config.yaml
arch: "jasper"
model: "sound classifier"
dataset: "short read English sentences (LibriTTS-R)"
train_examples: 26041
gain_aug_db: 6
noise_aug: 0.01
time_shift_ms: 100
n_mels: 40
hop_length: 160
input: "log_mel"
spec_augment: true
win_length: 400
targets: ["voice"]
num_classes: 2
norm: "batchnorm"
activation: "gelu"
drop_path: 0.1
depths: [2, 2, 6, 2]
kernel_size: 7
stem: "single"
widths: [96, 112, 144, 176]
label_smoothing: 0.1
loss: "cross_entropy"
init: "orthogonal"
residual_init: "zero_last"
optimizer: "soap"
beta2: 0.95
lr: 0.0022
beta1: 0.95
shampoo_beta: 0.95
eps: 1e-08
precondition_frequency: 16
max_precond_dim: 1536
merge_dims: false
one_sided: true
adamw_lr_other_params: 0.00078
grad_clip: 3.0
ema_decay: 0.999
steps: 5300
batch_size: 256
epochs: 52.1
lr_schedule: "cosine"
final_lr_fraction: 0
warmup_steps: 530
weight_decay: 0.4
adamw_weight_decay_other_params: 0.01
Rows from block 9, named by matrix and row number. Rows with one number belong to one channel. Each number is 128 + 32 x the weight over its row's rms, rounded and kept within 0 to 255. All counts start at 0. After the name is the row's rms in percent of the matrix's.
# convs0: first width-7 conv (model.blocks.9.convs.0.weight, 144x144x7), inputs 63-83, a 7 kernel for each
# convs1: second width-7 conv (model.blocks.9.convs.1.weight, 144x144x7, transposed), outputs 63-83, a 7 kernel for each
convs0.98 112 [105 101 160  93 146 134 125 120 104 137 182 155 133 159 129 152 124 145 123 116 125 203 103 135 111 116 127 153 170 115 105 152  87 162 159  99 121 103 168  93 124 109 136 120 131  94 105 163 130 122 123  48 133 206  86  72 133 125 109  96  89 135 167 173 154 109 105  97 104 220  92  77 154 215 144  99  93 115 112 179 171 162 134 125 104 134 141  96 105 163 118 131 156 129  93 131 165 186 125 124 116 105 139 141  93 139 161  89  95 120 167  88 122 149  76  80 115 151 129 137  91 116 185 130 147 128 149 100 112 130 148 160 124 112 161 149 120 138 111 133 169 149 197  84 126  77  90]
convs1.98 095 [152 101  71 103 155 125 150 148 130 110  49 144 109  97  95 111  64 139 156 158 170 105  82 118 103  70 119 158 124 156 140 122 151 111 162 121 157  83 139  91 114 127 122 136 146  97 147 163  88  96 140 175 133 109 116 146 152 169 113 150 123 128  90 138 114 165 145 113 145 129 108  75 101  82 135 126 169 103 111 148 116  98 127 113 175  62  85 142 163 170 104 113 147 104 218 111 127 125  82 140 105 120 175 110 100 108 127 143 124 142  91 161 132  85 135 128 139 128 114 133 111 133 131 125 138 113 136 113 102 140 129 157 120  94 137 153 120 114  81 154 144 114  87 127 126 141 151]
convs0.99 109 [116 117 116  93 131 195 156 153  78 113 112 133 148  88  91  77 134 196 148  66 117 133  78  91 134 145 130 159 157  92 163 115 143  62  69 122 141 151 163  19  35 127 180 134 141 105  78 100  77 120 135  98 117 155 105 100 131 137 191 113  95  93 145 163 136 108 110 133 152 117 147 167 161 192 120 170 104  87 245  88 155 143 108 109 132 135 152 127  54 129 152 114 203  95  72 131 113 149  97 172 154 150 109  77  73 104 140 157 157 137 126  64 137 130  90 143 107 104  83 135 159 122 120  84 113 126 176 119 127  42 125 181  90 136 122 128  96 147 165 139 166 123 165  91  97  97  98]
convs1.99 100 [ 84  54 148 134  77 132 103 119 157 100  82 137 129 114 121 126 194 169 125 130 131 116 140 135 131 133 157 140  99  68  98 136  99 113 143 161 138  80 126  99 107 102 143 145 130 147 110 108 128 117 109 159 153 123 173 171  75 129 144 171 136 149 213 122 140 156 161 137 123 182 128  96 149  82 162 134  85 148 100  99 119 163  74 154 162 139 163 155 126 140 199 167 122 146  94 113 197 107 132 119 191 127 117  63 158 148 108 163 150 134 118 114 124 108 142 136 105 141 103 136 142 138 102 145 149 120 145 102 107 151 130 128 159 151 146 112 140 113 148 137 117 185 128 157 165 200 130]
convs0.100 092 [138 116 126  53 147 129  84  56 128 136 109 126 109 166 119 181 156 164 115 107 115 238 121 171 122  96  99 142 121 113 181 100 116 131 126 139 146 189 122 155 104 128 129  97 195 115 181 165 145 188 100 126 121 102 143 155 169 109 148  75  90 127 125 139  79 188  96 131 103 133 115 158 212 153 148  97  83  86 115 114 123 115 109 156  96 123 118  68 105 116 103 146 138 137  96 156  79 192 160  96 129 107 152 135 141 132  97 155 135 109  93  83 127 129  64 196 100  98 155 110 106  96 141 142 116 137 118 180  88 108  65 167 131  80 168  52  81 135 146  84 169 149  66  53 149 136 104]
convs1.100 096 [139 161  89 147 113 115 139 177 169  86 133 114 141 109 148 153 204 135  95 114 102 186 176 137 111  85 123 122 144 120 148  86 111 134 102 153  96 144 126  97 121 187 176 158 150  94 114 150  81 175 153 138  85 155 173 102 163 135 128 132 182 101 104 144 136  93 104 173  52 153 140 100 133 125 117 144 143  55  89 110 194 117 145 167  76 170 119 111 186 137 122  95 134 117  81 159  84 161 153 125 143 152  99 165  85 136  98 135 119 124 155 115 110 191 140 150 115  64 111 149 117 101 109 153  96 147 174 108 143 130 108 135 166  76  74 106 157 132  82 188 161 134 117 149 128 110  81]
convs0.101 114 [154 117 127 173 142  89 146  66 119 173 157 106  68 120 151 174 102 129 135 168 119 133 127 154  97 140 106 132  74 121 106 109 139 126 163 158  96 105 147 115 119 148 133 121 111 141 139 121 152 108 147 129 144  81 124 147 135 134 113 117 131 135 110 150 139 178  99 114 116 170 127 169 109 126 152  84 147 152 140 110 168  93 161  66 151  89 143 143 147  94 152 193 129  79  63  90 126  86 172 116 124  94 107 145  88 132 120 119 136 105 115 121 127 129 103 148  74  97 168  80  92 182 139 175 107 100 142 106 153  92 109  88 119  88 111 139 187 119  73 141 139 143 204  83 109 115 109]
convs1.101 096 [192 179 126 126  94 195 102 115 143 108 110  64  96 140 130 145 159 102  98 118 152 100 113 100 136 120 150 137 181 109 122 100 127 144 120 111 162 146 150 158 131 167 102 151 141 147 125 105 157 123  99 157 145 153 179 121 142  86 114 187 168 132 123 119 137 168  88 156 170 158 110 142  93 162  92 224 176 192 120 119  95 151 126 118 149 137 134 128 101  58  77 152  86 114 112 143 107  49 182 150 160 164  65 143 167 160 155 144 179 148 136 140  97 156 122 137 120 121 143 149  86 133 120 112 128  98 134 112 165 120  79 129 126 127 194  93 114 155 112 155 120 145 133 132  66  83 159]