{
  "arch": "jasper",
  "model": "sound classifier",
  "dataset": "short read English sentences (LibriTTS-R)",
  "train_examples": 26041,
  "gain_aug_db": 6,
  "noise_aug": 0.01,
  "time_shift_ms": 100,
  "n_mels": 40,
  "hop_length": 160,
  "input": "log_mel",
  "spec_augment": true,
  "win_length": 400,
  "targets": ["voice"],
  "num_classes": 2,
  "norm": "batchnorm",
  "hidden_act": "gelu",
  "drop_path": 0.1,
  "depths": [2, 2, 6, 2],
  "kernel_size": 7,
  "stem": "single",
  "widths": [96, 112, 144, 176],
  "label_smoothing": 0.1,
  "loss": "cross_entropy",
  "init": "orthogonal",
  "residual_init": "zero_last",
  "optimizer": "soap",
  "beta2": 0.95,
  "learning_rate": 0.0022,
  "beta1": 0.95,
  "shampoo_beta": 0.95,
  "eps": 1e-08,
  "precondition_frequency": 16,
  "max_precond_dim": 1536,
  "merge_dims": false,
  "one_sided": true,
  "adamw_lr_other_params": 0.00078,
  "max_grad_norm": 3.0,
  "ema_decay": 0.999,
  "max_steps": 5300,
  "batch_size": 256,
  "epochs": 52.1,
  "lr_schedule": "cosine",
  "final_lr_fraction": 0,
  "warmup_steps": 530,
  "weight_decay": 0.4,
  "adamw_weight_decay_other_params": 0.01
}
Rows from block 4 of a small sound classifier, named by matrix and row number. Rows with one number belong to one channel. Each number is 128 + 32 x the weight over its row's rms, rounded and kept within 0 to 255. All counts start at 0. Numbers have three digits each.
After each channel's rows are labels from the 100 clips, of 14848, where the channel reaches its highest value: "responds to" is what is common among them. Only what is clearly more common there than usual is listed. The data: short read English sentences (LibriTTS-R). In brackets: how many of the 100.
# convs0: first width-7 conv, stride 2 (model.blocks.4.convs.0.weight, 144x112x7, each kernel summed), inputs 56-111
# convs1: second width-7 conv (model.blocks.4.convs.1.weight, 144x144x7, transposed, each kernel summed), outputs 48-95

convs0.1:168106100083079151096125142108112069141139145051070142133119120114131112140101115159130135146091086108131106083115127121123109180111130067153071096136119170144173112113
convs1.1:112120136128110145096112160143107115164173100129129175073168154084166129170080124115184109153127168156114165158106124132111177164125122151166126
responds to: voice: female (100)

convs0.84:095124082117125180142104098131054090152117174123123146152112105094071128121198136109088141103166119122185124136056159137141140098072129111099099132096124130134135115093
convs1.84:147113149051133131150122136134112123094144097160124102176154169141101165151143131120150141133042157144129107142061126125169178129168135125121153
responds to: voice: female (84)

convs0.74:137134153163114157110120142131093059154139161136085126080045114096179121154136130169077121102126152151109141112101174164093129101125123129121179118164139118237131138145
convs1.74:114114155079158182144137096113136124169158161169136135093164154125124177149129185102150105116156147130108180126088109123132152149092065125162170
responds to: voice: male (81)

convs0.111:109126099133123107104173167127144159087174067125089167156161087107172064088118133140100098160108181127050091150136172103203129158147146090146073101056165111082124135062
convs1.111:158080141170038112113152167170188178158040160107153188105160128145141162126168181148059077181186139115103133169078095152108122134056135158108146
responds to: voice: female (92)

convs0.22:178126207073121152147113127118089141127117190126052134081075152145137164145152129177061147120131140116112115175077095145114111153127130064134103076080136185132129109163
convs1.22:141155132195119085170073128095129091120135140086121134093110143139140121145101170132134140158150135090090174157115129153049090122176097161124100
responds to: voice: male (94)

convs0.123:090141115059109176138143174133134072160155127165098151093114119065187092169111119157089137117038129140070182130103165142116162135079137104156140126070172082166131159110
convs1.123:177111104159065157134148176184115108195135154118094140136125155155145150097146183146099153168207207130111111091105139096098173173125083119185109
responds to: voice: female (99)

convs0.112:124081097197108118129156133106176108048156101174095083096066187136169103105091092148110151106113088159093133135137084138078115111147089080103085159100165074101107126125
convs1.112:065141165103129171159104196153111149137151150159133143083127135127121075110095135117172127165070108147079110127156119135132166155108186130131136
responds to: voice: male (99)

convs0.113:077149112098103134145153115120133118104155141135142187109105123102120130075114163101107143123182156174122109136099171104161166119140141072074097070147085078175145092088
convs1.113:122090137099206151158098125154156055098132097166121119106097097096129135102151167157141155078184175124047173148136187065164086182138103151070160
responds to: voice: male (100)

convs0.106:131156153160130152149139128066148129061120125196074155076076180140080133098109153136143119115180155181088091152099074118117083124113111112116111153103143079212114087134
convs1.106:074095098141151150142103141165140100139148106136183127089095084114118115134147169152167119189116152138071156111122126115159111144139094077144165
responds to: voice: male (99)

convs0.109:065124119159085091100130145113146137105171094081177134088137147182102168073147163076107157081149119101203123105092137120180202149160091042116146162121115099113121082097
convs1.109:148117141113147143096080134147126141117066149100096090068186180107099136162116120136198155132079082171206216109105158168097113137086126118136138
responds to: voice: male (98)

convs0.98:125144116168117169156151103110141080061148142143080132123034141094130095159151135162115134085115097160092127145082152137080148049121117136105147141128124107144129159163
convs1.98:067137178087165142193153149139111119131197129177157156116154069146108123113143186146127140142146119159047123131130149158111144112105080135100166
responds to: voice: male (71)

convs0.143:110167096113093133063125113182147159152121063083154115102122116152073137065128147096102149143156100140141085072117067142173151208120082153133134128107137100117079059126
convs1.143:201132113143129104159067170113163162156074102079113090132102178113143145139128103169147107113046109115172128091122160131099107123210178177167094
responds to: voice: male (96)

convs0.79:086106151092130161140148122151117085156136123120126175110135065144129123145142130144070142074095112042115144153111195111170123146131140122126096131110117171104138160077
convs1.79:167102137104098154123150135200166145171149140129102144169150146093107132105129143121119181117150142172072128144110155184165157137144079042115118
responds to: voice: female (98)

convs0.125:126084075092157136137160098153115142140133157126107173086139057154148147139102115115061102104060091092086115093125166144140158161129142100141058109133146154116173112078
convs1.125:154163129113057120086106149193089149198119116110091139109134116098125146083093128119155138118119112125175157081081158098121115217126194133176088
responds to: voice: female (99)

convs0.55:179056072071163110118160166120078065125144120145098129117118094130125105181105098138093087128086135118045133116129156118141089162090129124120035107085157126103160131117
convs1.55:129161115089044098129174121165080161166170136146098164147119128107143121103112177140089147154128183128070209079089128176178189114150123168154149
responds to: voice: female (96)